A small class-conditioned image diffusion model, trained from scratch: num experts 4.
Rows from block 5, named by matrix and row number. Rows with one number belong to one attention dimension. Each number is 500 + 25 x the weight over its row's rms, rounded and kept within 0 to 999. All counts start at 0. Numbers have three digits each. After the name is the row's rms in percent of the matrix's.
# v: attention query, key and value (stacked) (model.blocks.5.attn.qkv.weight, 576x192, the v third), inputs 144-191
# proj: attention output (model.blocks.5.attn.proj.weight, 192x192, transposed), outputs 144-191
v.68 083:496505437495518509509520496493479489520476517489502496494523453499444492514497560483532504501465478554494496518528503477523509482439484485521483
proj.68 076:472513505491518490501528506482474562525545482501518527465491430520562487521532483478473491491506507471466482516493495508504516510504486542512424
v.69 076:500512418511505496444515483495511496484507545457486530477511455498507511508487485481489511484500524508548506505496488490470517528480510533514522
proj.69 082:499475498494486575479509488507508491514531496500476488480501537515455471499485508516512483483519444527503476518521487549469495479490503492526496
v.70 072:459502459473490524478500528501474495524507503486489488488508512457549479489486473488447489511444453524489531475462538498500540503504491505495480
proj.70 082:512509517475503500490506510535482487537542493497462486483483439507484483538514468518491499490501529469465486468506496470517514508488502496488492
v.71 091:487490447480517510487478475487517492480498537530546478500502494515492547473442521461534540501483515495502475515506478495431482503441467480551511
proj.71 091:493500480487491527507502444482493520511535519504572545494496542489548464515497511479510534478495497508491515512505477532487513474490497501537455
v.72 086:466496472528502507489539489487486491520513517495508489450508457479495520509482583493510510488477507511504500512455523502498450509466419483506520
proj.72 075:493473506487490537483502491474473529526538501476507499486475464499515475519496470465501518474476467499483480515525493534507488479517523498568422
v.73 075:521499499468509499508475479479458491474503524462514502491519495456497504501488453500465482518521532492519534525503497496531531521510505488503488
proj.73 072:492473488487469529516528446553477501528567497484533483485461500475486472521499506523478553451512522475486449499530480512515488498499485511499523
v.74 105:544529519482467551494475519509518497489489542504458471469528489485500499477501515474523497484472479533500523537475470473507495474520483491483475
proj.74 115:519505506498526445503503497538505443535502498485444537477505444503470493521516504474511463475492463490493515456494489487527521540486491493461480
v.75 087:485525525524487525474472574503469503516520492528516463485488500461507501509527471538440505516485448516485521462493516508514496529501493483520523
proj.75 092:521498513505545404496505504514497453545531500490482530482484432495481504541527481484490483472473494496457528466504512489508541522479489514481487
v.76 078:463507504510488489482487472501511495520506486541479484488477486488564532510481542536525516480530486493500457535498476530460455528514486481499487
proj.76 083:496482495506468585495487497511521540488485511495504471514506534508525485483493509500517501512478444484503489523491474520504464496530518501522477
v.77 088:487538558526488504527477494511509493491492515476471533474514475508485466471523485492481536480483503493529493511510479482532520469489548476493430
proj.77 098:514517509493463575534515527508498495509499470488405480484497470517480501514465484510509489509528493479491441504532512500492494487498501488503522
v.78 071:495496471504489510433510493498461504515419465481498470476522510526490496433511519493456510506524523506571497540496468486518541512496507490498473
proj.78 069:503502479495483502516512474556452494526526467471485502479495472509487454535481499502519488471484454513494475498499482519518502507496510514505470
v.79 089:492491513540507494537487488496538489498445459472509492494473534497511485497536536524471485562552501514546484528476507526494522514448485528497499
proj.79 086:482490501472459612507494503471484569500522479521514477478469523500526478501500497472489554504517495475479473550510492551491517471513499495543477
v.80 083:503464502534515510498500489491503494492494530494532511464530518504507475497452509474509529509524494465515507512509498453454512522516490485502493
proj.80 109:479516512497471483491501510471505519514536492475554501531488483511563485506500534479495456509496481491507551502504514498503496507489502500527455
v.81 083:483496490481439533513496513503509481497462481525491503496549510496486494516490457485512442513502537509505512487484508506505476521504472467508467
proj.81 112:485489514488503526519512485547504440517520510507449521514487528511510470505502536522507434495494486519509548492476507459476480494482477506504425
v.82 081:510497467476506535521536521501502501473522487541507454495496513516441498510486513486517562481505502463518462446529490507523490542474489456501487
proj.82 121:481510506494486540483499489489501524483502500492541545478497499502523502502509473490494521516473516517506554485488488506487503476498514508510497
v.83 089:471513493507484474510522477501528496518472481520530447517537525512484512499508451471531425519521505513506509463507497465475543531479536502478496
proj.83 108:485512515490506514500501495525506459524515523505523520507499531533534468497512554505507465512500481528508546500473498482503491520499495506498439
v.84 078:483499550512471576472522518495495498486508516505551454517479527480491516484517408524492505450494491484513509449522485508529485496494475449508486
proj.84 114:509520512505503550488483473535497450484502490495519536495478482493549504518509480515499495508485522507493526492490501462485495489468480498502502
v.85 087:489515494524510511505534459499467495499433480537525429508495512528483476501469500484516529507443468505508495498487459518493515509455471525554516
proj.85 101:491517498515508567481498455487535481476487506497534566476504492521474466505512486497502547513442533505531509482495515505477500512484525506462531
v.86 072:477491506540477506500494552493461509543467500477476492453517487477470488467504445478493446484501502481513513521497507512515462498505466511526491
proj.86 104:497511518499465517497519504508501487509519473501493506525471524513534477511489501493486455513504474514514552505491513471497489473498488511544440
v.87 091:542495497495498509509489531503524488530517507481513473550474532513507496552473534514517514549538484519510477494455518510499475475498483540516569
proj.87 077:495513506497468539489490490531506474488496500489514467520529517517502538503485506487497540507490529496493504481508484507502488498499515491505542
v.88 097:505508530534482557487520485504493494511475502527488494506503521527469485514522469486458510465504462509519490490505539504537531489510494491523496
proj.88 142:496512511504503542497497475507511502470490492506520531492482459514526511512508460501481507512483517502512553477498506501493488480464499513492521
v.89 087:540516463460511496471492529492496510467523559488515488493514498485503518494491533497508525517499484509464476490468519514471467513501456499482494
proj.89 102:491509506482448543493501536449509475509533480490475511503508563527484489500502502492499536487487510504514471506482477516477491482511493496535465
v.90 075:492536485515494487436506495498492487480496482483529502479521465505507532501484510494524500518531476499488510510509523473456472470452497484497478
proj.90 098:531520501488481548496485505492515421520512498508479556495495515542515450484517503488505522496470508511510496501499495487491525516478473505517471
v.91 090:520511529498474535486492476509443503510536520490502487517501542520484516485516481492503466508506476520465466521544506466534551496496470532520477
proj.91 130:499529516515510524484490493506521484479497490498521520497488456513566509515495468496489479514496508504498567490515507487502483491463499499508482
v.92 070:497462497498475509513495493498513505501525505484514508493509496466547471497497461490432525514476474539484519510495502495492558481483552447513466
proj.92 087:499485516518486561496493484516490477463500481503506524492491516514502482498537473488493548496480533515501514483522489480489493485474491490502545
v.93 074:506537507531480495498520547493492491524474494471482546505520461497492485461461507450512469516503502513543541525491478485487521489510486522487467
proj.93 094:476511496475462494499492532499487482544533486496494505542491536514512450512507547498502454499514458525515521505486509484491480498501471490542437
v.94 083:510510495468499524498520576496517487506488544482470461500545492513488512472505513503505487514507494497467464528537527470442514528490454427524439
proj.94 105:500502487486469549499493530487517433512513478496452535497510521519528480497509474484511526478492519513483516481470475475482520507508485485541461
v.95 084:488492529492488514472535533504490499462524533519490539465513502480496486452482520509481438457492512511538549504493486478495477438541480450498481
proj.95 094:470496497494455482519520508527486485550531490473495490552476508497531466499506517488491447492504468518511517492471511477504481487517478508549445
v.96 100:512495497498510557503480514495482500475542488522527491492490525502490510490518517544429494474494467466504457513505465513473518471494516504530513
proj.96 104:500504507490501431488501491445485503512534483505528489487486532519487519489493519497498525496508531467509510515518481479503497525500476497523511
v.97 098:499476524515474522520455523499512483491549537508491452483502497517484525480499477503517492490467454498484469490523510516468512518497470459537459
proj.97 104:515490501488495502524492496502512469495506513509489483496512490500445495502488513498496538507527507461496463511493508515488514520518509510476485
v.98 107:489484539487468523529497479507496505528495489491453483508481541512496553463527469506497512475493510531483491490477539542528514524519515510533454
proj.98 093:519477495536505499479501534524484484497539506503475458537452504501472477501499516522493486525535481480511487514521515493481500531504495502531449
v.99 115:472453475485469547504474515485496495497537473486495463483503519499519523498514471517486489498494492503497472493541506476506511506470469443522475
proj.99 080:507496500506553441495502491513508536503481522513486482469543504501453494487493515525496522505508494514494476490482490505505498509503513522480522
v.100 119:502478528511496521497462500497519503514492506528490502516482514484491500478479478468489459513529470545505535537494542514485514511501493541504450
proj.100 096:501482494526527485476498492543503512496490498520502491514518482486492492506483505523494484511501501491498477492500511512489494501510494504481477
v.101 095:436450528488535522508492493496462487548494476523491480502487537496541486516506495486466513501509492504505507521508503511488478444492480468535529
proj.101 099:524499501497495427483486514446509477511511501499501467498539485484443509488489513517527566471500478512499448516478491492511467472515530514496509
v.102 081:494526475483502510531508501498478501474517479528508471477500521492451485534498444453440542469507544498512428532468517551522509510478510513491452
proj.102 077:514505541493484505466484529517499423489509463477509489515457488524479496513487502485509530515507512455500495516520511488462480495523478506495494
v.103 112:507492502573491493517535458509525495476477491510494469496519506548452475482511474484486452503525522498556529480475476510483480476513496511479455
proj.103 091:487501503524463559482493493520514488466464518483482481513531487504515477494502495515504506526502485509516472507494523502496498495531489490468494
v.104 093:504514492527508480501510501507478487500464495488511502498525460539466506460480481486523491540493550446499480481524527522505483521464509513490485
proj.104 102:500501503505499537485495525519517485497486493475482472498518418512455470487494481500507548499507455509504442517506498516495486483542504500457519
v.105 086:496511502467505466462489532491492496500498504517533477498475509512526499551493516501543449531551514475485503481543525486491522530457508531491496
proj.105 098:469489509514525482456505503516501496520526527484497471507515463467472501467478505497473541486492513503502460483530480503509462500499530508469521
v.106 085:489492475508507470538491480495529485508531474524481457490518476500511509552515532513511496469489483484513527464496517509510508475481529455510512
proj.106 093:505511497515528521503500529508489482491495483498467460495482528498486489514498478473496481524510496499508490517515527488492496498499519490532513
v.107 106:542527499503536488540505471501515498509492516494509503493515510515503533488523541502532504514498531510505486507508495487480490499457493512453490
proj.107 116:494493479514527510509493509496504544503491484488474470512534450491498494494500504511506553495493482520501476495507504510524476493478506496492534
v.108 136:478498505537506548488538520496443495515491500481531461461532536483465505489490504521482471489513483509527473500479485513519480504515485494525463
proj.108 090:516484490505538458499496490523503536488494515514495482488520536484464487495497524531498511500501515505509499514502503509505492503482505506476519
v.109 102:510457471516486479463520504509443510511510518481497477452490491521525516539485494485474517506548511478529509493531522511506495537511482513460542
proj.109 093:455483493502483504493491474477484502494502522502501478514529506481524513470501516516503531480504506504498497504491486465543483475502498502487558
v.110 136:515504520512475514528481468504536492525511481539519449538480536496462516468551437491502471506501487460480490494497500497505525525492505513511458
proj.110 121:502489509494499512462495507532474483509508479498532490523488441513458491499498515490501545523521494486498459518510494517480501517548472509467488
v.111 077:523498479519512496504467500484484483553512514468471508501517439515482486484475542527506573529467450523519504499515509508503510507509476457498521
proj.111 079:476501479479509462541510502458525524486468479502476461471535490537468525523462493513523525546479477517509495526492495512512484518500502503548553
v.112 146:539552493516496493482556518489492493503480526495516507530474513478498493497538552517489517485498507511482486505498505459506518441491500486472505
proj.112 096:499484491511521528504501485511490551499512510491491481574429480499483507503493506486500492498502518495507485485508504485509468481491511499465509
v.113 106:527503475461484482470512522495474490522521504467486495514542462496504506473529490531535488524522459499515460473510498518520550500496490538484482
proj.113 121:434505506495521496501501461501503558506494537496484484512503451501476525498496415537495459498480539492506483476497501466526509491496503487484521
v.114 086:484483472490472540484508459496473500522455495537487476492506487527474488470497498505515413535454514494497510486479515504450521520516483494484499
proj.114 095:515514498492504475510489532465509515511497498493522512516475522466485518537494467495508528504473479497498451526508508497502524477534526507516508
v.115 095:503452496525493511518532513510462506463506530513511503488489484490503492485534492458499445470474502492483497532508468468515525501518539497513490
proj.115 097:506483499519504460515505508532507600467522509511514479466463495514532483489519470451492473533515550495486461517502504478509485500542477524536470
v.116 109:463453465488516550530498541487498490480493503475508521519448515481504494522501523508499548487500503524499469483520468494483483493489488477470472
proj.116 107:548496515502483523512498471515488531501489511511454521545436531519506487509500542531505511473496524477515572484485498520470499541442488508458456
v.117 107:475478470504500514481461481492495494516489486495461499554468505499533480493492501503510493548499474509499503474525506511486496481507485471480494
proj.117 091:524517503497470532504493503477486493519508504497480515576435553478496500531501572488498501463498510509509532508490491508498533507412515504476437
v.118 106:527506506519478532551543517500482491501511510504491455486489508515471465515519504485495527504493484510500438509470508532489515426497498515484473
proj.118 114:494484500509499513513505442510477524479505519511476500482523527511500513515496486514511470479487572478493545464498505494496496500431494521487505
v.119 103:469488497546459524484537502495437504474443510538520446492504524530500491521500516482473445508509517493525529474450498483522478494502509504510504
proj.119 105:550503502506514501499505523476503507500515486492541514505479532510504482501509510449515538495500517526490470511507505461490518485492507505506512
v.120 113:503495493519483457503522490513511492517478440507502479477486481537538502502511559541498529532531481548516471484477499519487480531511503504477515
proj.120 096:496504506502546524495496462529496594489483536508471516489462438503476495505500431533500496506491540492509485495484503505506507505523501500445552
v.121 103:520453493558482477518517490498511501506515484505473523456494527530480509516512497507518529460509508497519555484494489484494468527533541530502518
proj.121 088:516507519492512506489499546504508514513485494478522499497425439491494502481522461491491543517491507509508460525488496486515491490575516492510473
v.122 113:504496492529526535507470529491493495481486524469519497501480534496480520500467492500523544502456440479523473536514503495502512487459479487526509
proj.122 116:501502477513475467530501478521491485475517492513492519475488548501542470505517540482510468504509566513500541513501495477488502515443494506528430
v.123 090:462489506507504515490475531496499501492497540531500506471493489501515509488497451511517485511473484516479537482534517519516500498473489455571483
proj.123 094:523488506503514429516482533507536536511490479498530504508421510498529507507503474494485499543490499515491475536510504478485487500558513510545469
v.124 115:458451491521492507471520503495529491561494427492476485494514472481490504502508521517526549493511496543510486459490490499507466482468477518507480
proj.124 116:520496501497508536502494466490486478499488530491428524508538491514492507536499472526492507466500511495492552472517516489486523509434517510464530
v.125 129:480489492487504501488473533494488497485469461518492487502496491501517475535462533499472493527494490518505465515458524503495484504491469466495489
proj.125 093:499494496506550492507509465518503614484490508518453502486462471520513508496489441521499476512506513483486502496507513479496500518508493513422555
v.126 127:527482519522504508483519447503488507505486535486521520503523518543481507469500497497518532541522501479527524506480491504531542525478525563513496
proj.126 098:469522490504454466512510513472505375499511489491522511495550521496494495476508526489510541506508517523521472506486497476507498497474508473558444
v.127 078:526532532486493511510485492504544492476468484507498514495547513541468509492546505476535529532547484471512519523493552503446522549455515547511457
proj.127 077:501486521529467487496542511498501447500497540520505533498536561493500495501477495520525543497489549483498480481476495520521534539434507481470480
v.128 091:485472444525500473517531457491493493502443491502501569489501457475491457518490508480484491547455527496491537526481523495511464498532474520483493
proj.128 084:528505505508461540502498505483519467496456476506514520468504484515493504498500469486503580486484476506497475487531497499489516512497478494482506
v.129 087:505469509548470497509504500492536500465483501507502474509504523505510472500523470508482483526479523533530492509514483513504464485494463510475447
proj.129 083:509511483497482524527491463493517454500486510489537509489502498504492514470520499463507489504461479525476495518518487502480519523489469479511451
v.130 128:469482474496493534514493488499509504480473507502520479502510509510475484508506450508458536553482506471465461483460533489506473476485470512513476
proj.130 118:457494489486433456505493477483472500500515515517553504523514490484512499488491507511504460529491523470515563496474497470515501493509484494534494
v.131 125:501548498508531507476513515501511490468538526479487560454509503501560510512496499460456533515528541517539551494483565498516504491530498528490463
proj.131 133:527494502511466533498491514518496498504490483512544556463494471498483481514514478481483593488494465537513495503506503500500522508564508501514484
v.132 124:499487520474502518493495526498460493502519495481510499501524477485465499542478523486516469531513434506494482493557503480483493487489483490525527
proj.132 110:487505502489513476483493490461468541509538520528498515517522554498521505508497528530501407510498522475515514482479502487496498487481522527505553
v.133 082:516490463498490511496519516502481503546487442508474498502505500476469472478516471508508453511455505475504472514474488488552531544490499528475457
proj.133 076:526505498492455537515489525550480477529521469493497496541490488481490474518497513472503463502448465528486538520483502468481508507530476512534464
v.134 111:482489504467506525459498518498520487482532477490521443514504490491510519501444511496547514508493479504535441497493464482459518502454510470518534
proj.134 105:514508502486501518513522489463491470506503498512453429532509536505507498528503546493509424509495501463497536496464508482486481494453491506492545
v.135 089:452463481555500496512484510493484505576470478459506504496506509515495494511542487482550488502482485522516545483488499561511491491464512548496497
proj.135 087:479483487510481420479482503502503489527521503519559538521515481518503478489472482486488501523479486541483507503517505509514518532530471504519510
v.136 103:527476507486533522499524495506469501454551521524528501504523507504478505469523498513497560480496534463462506464523503471530546499502501496506464
proj.136 104:507503483524494527512486519487483489515501482490564478521477475494497492525524509452481495486497479543492531551464500480495492484534494509550472
v.137 101:480504484519487545492474509489520511478522449505534483522527523529455497510540481535480515488554483517545501491530450509514517482476459507516473
proj.137 114:454512503494511422492500467441494511510505526512545494504521498513519524474506510499501396532505531512496529513491494467520504495468491485522528
v.138 152:485496557462473506505476531501525498493552505494489451500509507465532512540474508481548449433503500518499525482528493514486493483479511495556517
proj.138 131:521514509466516494475505546428521549489506486505429493489514564515521504502493520519496492502525496461506474505488507524488502499475503500445608
v.139 098:480495529517496467527499492496510494482533536532482519510512504507497474527503493464539525472487535506502543476495486532526501477527491538488478
proj.139 074:489493512511496490495483496484515449524475482496529458518507493530484474503499460488504589512492466510485507490516494515489502506489486507525487
v.140 095:494493504479486511512490492495493499490484471493503505488541486477482499459497544471515458471432448461470501506485446483524492518497500460477511
proj.140 094:496506502471500448486528518471479487532508512518473496552512522494502487488465518505492434524488486495493530484482508515485502502456468511481545
v.141 095:483477484481485482535500488501516499513460482530475544512448518502532487496537481549510457498543482504436456499473471515514463485504484508475509
proj.141 074:495534505480453557475477504481516483514508477482498517508493517507499502487497496527513538487477482465461496510518497489497520517538471478504469
v.142 108:533449497520540496532519472501513493513495472509489490469530491525470488498549508526515511527533498475484477491531495512475539573514499522472483
proj.142 104:539526510507496572495505491534520508497466499477505514477501483485502522503499528478511481479492469523498466545487500500492483495502518495507470
v.143 108:525512516490502501481521502494492498492460488513523472480496528483485468458515508493450548481524482484494458535481480480518484502506548464515491
proj.143 093:508494507530522515494501494438496512497500510482521519509476535487495514489500550488501439502492501514514524535488517490477493481484528496505518
v.144 107:486514550518544520516489514511499493486518483492483468496492490475544512489490497482515458469455477521506524481483542510501521478483484511514538
proj.144 119:510510484514461533522500540519488435495526488498520507490496526515508490494518543490509479507493527481523493544495490496520506512458496475503397
v.145 092:494488495523502499488526503504480506533462478500490500469510532529475471485465502497493536517483487488548524524465454504486510490498486518480456
proj.145 108:485509509493504522499514462523516514512500488504541506518490444498520507488506450516503519492461528517497520471499484508497495501454493504482497
v.146 094:482480532560511492502537479496487494491461533488518451471485550541499510514505470490504545504462506515504507519487478496484514513464524519509519
proj.146 092:503478507495443584529488529488516425493518472528546488481526510512533488506496547473498552496492502504521484512486478517506501494518486510521473
v.147 104:498535470465516509534483493498549504494509469491481500483543480526503541486513554501522539491495468489484478513500509499475506536482510487515460
proj.147 122:486519515513498487502498460469494476482492516513522503494516475489508509519502438520514549490492569509502545441497498504488505490464502493489521
v.148 096:532539535465484528481500461491462503495545521474524515494486510488509472540510428498452516486539498527497524514523505486550486488517526506525514
proj.148 107:509505504498484478489508554483515403506518460487529472514504531525511475490515541491503484492532487506495479542503490508513484480523493506548490
v.149 103:501495514581491494467509492501471486518533490460486516499532523495514484490455543489525449505499497524556512478487450523503500485508490536468500
proj.149 111:475514511517498546495504469521528477489483528498496554512509474487473515510504517506518538494484525485492559533502495492502509529472498488498423
v.150 106:487527513518508491453475487503500489495497504506487476490465478482514491509516484488469393501475529506499558509490517467557512456460509494510522
proj.150 104:502507515486467516512519545521493520503514493477487493503457553507498478477512529493503442511504464492501480557499514504502493506475500483500424
v.151 089:527463508501481512543504529496479502493521476523496486476468516489513515510503474499487494446522472496473504493484493503493494480502490474496526
proj.151 096:504478483495564524513492525557488400516491524485495480541476460500488478503499461492505519491486526548479471473497492518535510480522477483526498
v.152 105:512476508511537502499530497498486489492496486521486538517481497475547523449480521499509480482526492522487514501516534520550460487498493499502511
proj.152 116:482510497490473456491515535485487423490519481509490505486497473513539490493525470492509462518503523471511470511493462491508492493469471491504441
v.153 098:494483508488486482530520523496497500451531508523512484498494521497515515519528486520495490495531443462466500471548486497518496533500517509501492
proj.153 099:490502497520499559504503557479540384500511500490516486506523505511509477488512511536502545480502492531499443516480491527543484490529487500527490
v.154 073:475459481478444492477490469491511499499498484491494457486483467517502496494457494485525442511518492473530510468518513502487479520460482514507538
proj.154 089:478505486492486474525502515569505447503497496511537527520498487521494505511473500454505474507511504486484510521498514528502524503507505490541426
v.155 080:523506475501434480525535497506492509513503489517518496509462553497478497484543472514533442538515488522520515514532523536505536498494474472529487
proj.155 091:500511533472528454482471519554489505535509486470543498519501483519514462499506464447500462519510504472491481507504487466518509467534491515538482
v.156 061:440522496499505508451489474493487499536507485473504471517498538481484509510491474496483489497490539495509532503487552498516527534484466480522448
proj.156 073:506500544479463529501490525489517470526509496471513533491497538499512445488525468502507533501491516521494527485504499500491496498480501507515518
v.157 147:499503437527498513478523487506487492495459489489509491478533488524460499464495524504495544528488527469501492507490457492467526500500482516486442
proj.157 139:493491501503494519505503464491499512511489508490469531495496487502516502489505439520503548504474519524494530446475489499475490502475503510462554
v.158 085:494516522478483508454518491494494500497540446526485479513480518500491513511520485505458457434527475514487490501500498481519530466517540451498499
proj.158 102:496502489492499512512511549585492450520496510485477492519447491492484449530505465481490499512497520536492500478494503510515480461530481491547525
v.159 099:513514457473507512494535523497472490470482495509517511489517486545455515484510534541484542530494557455488491482519468478511501540493519459483492
proj.159 115:491504491495489485505505490476503456507475516492476508506496489472535494500517419520497545511487537524481558453490499513502484487503480502503572
v.160 105:503489531507515520532472542500534490478518508524483481514506489456528475495506525471488540513499465523487459481523531532491499512516490493512502
proj.160 114:523491482500512507509502509533519511482468493495470508504481504488504549472511569503496475491503488510503481560494498508495513534514471495484477
v.161 086:488497548481490496459511521503489495524523507507503488515480499496548503524494489478516531494520543517526531501534524498507496543530557492505453
proj.161 087:496514486515517565528495543537519507491503497503478523504415511463530510497508542463493479491519498489511485502510511506476494512533511510477509
v.162 082:476498533500484523500470513494484494481539487512509484532457512473514496498485468499459461485496505562523506470558519491507530478469454450525506
proj.162 099:467516497515516553509501481528525507488483507495512523502463496496542534503479495495513492514497483475491499504491527505480494512511483500498496
v.163 099:466501501498498539509498533497469489504499499509516524476490471504519499525485490549495497476492469521502487478503441499464480541496497478521497
proj.163 110:474497504517500507472495426509495412504473524517506484493484449530478503521496471503499518511498478492486524523510494519508473478523516503545457
v.164 075:536509451520486538504504504492483493447500536514529480482531538513470526497504509495520444507481520448482480470475508508478493483538520538500478
proj.164 099:524507499508479447495510569522530532488521499484521493515528559468500498473523546496513441475518496481511465524519491502472494506502513477481547
v.165 102:490484509495476492519491457488516501493482498492477494524526512504469509496502458492481438459485501478485547466529490476522535503477500491508523
proj.165 123:498500521492516464484498522492501561522521496519508517501558521483495496500492472516512503507501507480483476451518502484501501473479504481461592
v.166 100:513505526517512469493521527494511495533520510485456520530475511508528516449507535522496520510537513522503500523514463485462503501554520458443477
proj.166 089:486508485502547550513502511507484490513477490528465516470440489492499543500507527470487470502507505506501465490500503506516505500548502503442531
v.167 105:502524490503481517503505468493461495502517538492507484508469486513493511490543503500507511514466530520517451493531523439504543490453483452462549
proj.167 106:496495491509527507507497513535491558495477481513478544488499545494523543487499547491513441496511508489485496496491512481487504520496481497423530
v.168 094:496522489522504551505514493494512495483547463504529498482474486495512511511499464520507560478527523469512477476508486472510486448447502471522451
proj.168 099:497506511502482512506503485502522497493472502472521519493498527473549526493475564502498484484504480478488516576509510499483485516504488504509465
v.169 107:499500464499491482521536457498542499483511466514522498475518494499430516461505496519482507501506556467522486496505520467506531502505490521480466
proj.169 117:499501498488514510503499548479502528514497472525504509468541521479518520490509506495508452503503498490507428458503492500497510487533502483442591
v.170 084:486454466509492488425507545497515491536492498475528487470507516546486529499523469503521522518482511463493478477495471481493522496500502499510440
proj.170 104:519495509481475507499504547475509468496495478495482462502497541495506504478534542484484440495530472474504457550513493497476491498522507502497529
v.171 103:490492517516519509537526473503494506545500463508478521527507515534490522468525493520456502491512517478489475512510516525517549500486532528471492
proj.171 111:504507505489514483495500535494498567514533471529479513499513570477483486494500534509508476484502498487493494485533496491501512499490484502436577
v.172 104:488472499499490524500486572503521499513486520496545486522455515493529519491480538515542502506475460532496467532469485522472488495472504479500530
proj.172 103:468496498500485534489512450474493475494505508486485504520458526514488485504510515509501501489495466513481567552501503489483492517495478521536417
v.173 112:474497505518541518527475541499477490441532514520505519502507476490558526522488534467517549521495475526523498518525546547485485507536521466511507
proj.173 126:508483484487462500493501485483527446481486509493498485508506494500483489498505521510502534506506469483511495560501490507504504516513494496530481
v.174 078:465477478508464512490511469505489504533484486500482456483496543489465472522437498496501447478480459498469516483442480543518516480516454515516452
proj.174 084:513511490505531492487483510572503500510462488490523483493532496518498554495500535455502433495471481492486449503486508496481477505525494487485514
v.175 089:500511509476530514549458539485470495471476529525528505480480496503544497535513551478513538502524455551516498505474525504522500490494487511469522
proj.175 105:475509488496480510489514475491514394472467496460559509503473491497490514520480527498499537524501460504509502541483506494479470491520494487553451
v.176 118:490510468553488484487543443494535501474544473499508491517516517532487495526478555479492566493484489521549513505511515453472501495503526470516509
proj.176 104:494492503514492520504501501532502534457479493513461449493530487507498510496488472513504472498512507499501472484468503500514498507505514499472495
v.177 159:497470513523512516462496525493488504455530488464521472451522505493488491421503485494474540483468487460561507474476460497486495503505531455505485
proj.177 083:517488491519496484519510489533496524457465511525469471483562483497507475511502469498502500513501520518496491512490512507489504504489503510502506
v.178 140:493520477527456552513515515491460505514490541484489511488480473479507510501489523481523478483488451526483482520488523493508497465493464485502513
proj.178 077:525495502503516466503503474498473526485488502512482468462527493498510485511505453499503515520502525495505496483503488518494501493502501495524492
v.179 110:526537505485472490490504527501477499539483519504509485488501508492475470559470541496542483528507466516488506521518470521476484536496468549497505
proj.179 108:460500496518472478479506453545463437504504524501480486474523505473499503487461475537502501492489539481516509478502493491517510535502478496571506
v.180 116:527517443493486489501564452499514489521490491542520478530525541517494479528500509520472482503512489493488483507479466476468497527510553457515530
proj.180 099:505509513499492482505505510506495439493499503501513472557494495477473521487501490461518543498484484506464497481511496518484491468522531513518498
v.181 098:494523527497480533559462489493495493486478479540490430533466476476482496490544466479450489467514521518503477525510479480472530458454501465525502
proj.181 090:521503504533481475526499507542471519456492476503500436488485473492516481509510460448509501501543513507481522424503513500504488489515479491475522
v.182 108:495525480548503518480541490497447491528482520469518495495495501559454510521488505515520525527457513459497477536507502487450509515510502495495488
proj.182 103:489483493478509501515484466459480556483496463516546451496502515526493491495521488474495518483505493510490496514513488482530513513531480481503544
v.183 098:535510544461514513483451503502474487500555509524475483517464520476534461502449463498488481508524490534518530504513543501467494456509485511540480
proj.183 101:513490497547493508493494502490509476528499493487463509500476506498520506541499498511514523540472511491508518452506502486486500487504502491527514
v.184 138:511489481479540487546469475506538497500500477511473475527482443487492510503508472512484495489496501471475465525501492486437527517496524482501486
proj.184 073:484506510491462542502497511471509452507537486477522522544464523510495498494492514504498496480509488510501533491494501497506490501495496488464510
v.185 125:482507555493513537514505537486478492469527529475512497512509530488521512495515462529476503514522485468491510505502544474520535479503548422508473
proj.185 091:524514481502464464495511524500496529478444488527499439513543475461509499502499484456488512538507507502484500492509506502468493482511481510535502
v.186 125:462462505482478487515521511502516508494505467525472478512480530515536482524475509516504489515495506512492440487492517505491497492495473535525491
proj.186 132:509494512482497468508502454502489564490494491516482484488509523497491505462499453488489457497518489498512484480460491499516519500495479497468549
v.187 132:428508544539473507532502522501492495491491458528491494521509496497489472488455510512439471500482508543556513471493471517455509507487529464501490
proj.187 102:499497519490501512502522493511488469483495509491481524524538486499475483476452519455506502513489482512482511485486480511468501490499530494462489
v.188 101:531529499512474487471516487494516495473487496513513495486518498479506469462422496521428503535512541498550505481472506470476515487527513467500478
proj.188 098:496504486507501483508515498530511543481426476537478477496540482507489513521499461520486493554464476536480465512457512500478498506531515509521543
v.189 131:487479521504522517464488536489481484478517478492517530481529491468509478505469495483424512505517510489520483470486491496506509475507506513516502
proj.189 099:556495510500478513512492497476508529482486490501527486465536505492532476515509472465496561514481501487483543482508511503497496497496525503545498
v.190 147:516483475548503510469525486488513487503492527473491533453520456487526463457484498499472465489480526499503514507437449492463486438517497485486522
proj.190 107:489519507485537553509489507512492493479465481525563508476549468501508494483502530456496532503492479532461499506489507486521516501524505525506476
v.191 114:489477496475482507495490542488481492526518479556448518492498461497495528490518533475556523468478494457468532496501491491504502554530499486487538
proj.191 110:507488507486525531489495487470478550527517486504485498481500480492483518504511516495500519485533467489516468480519483503504504515525488484479520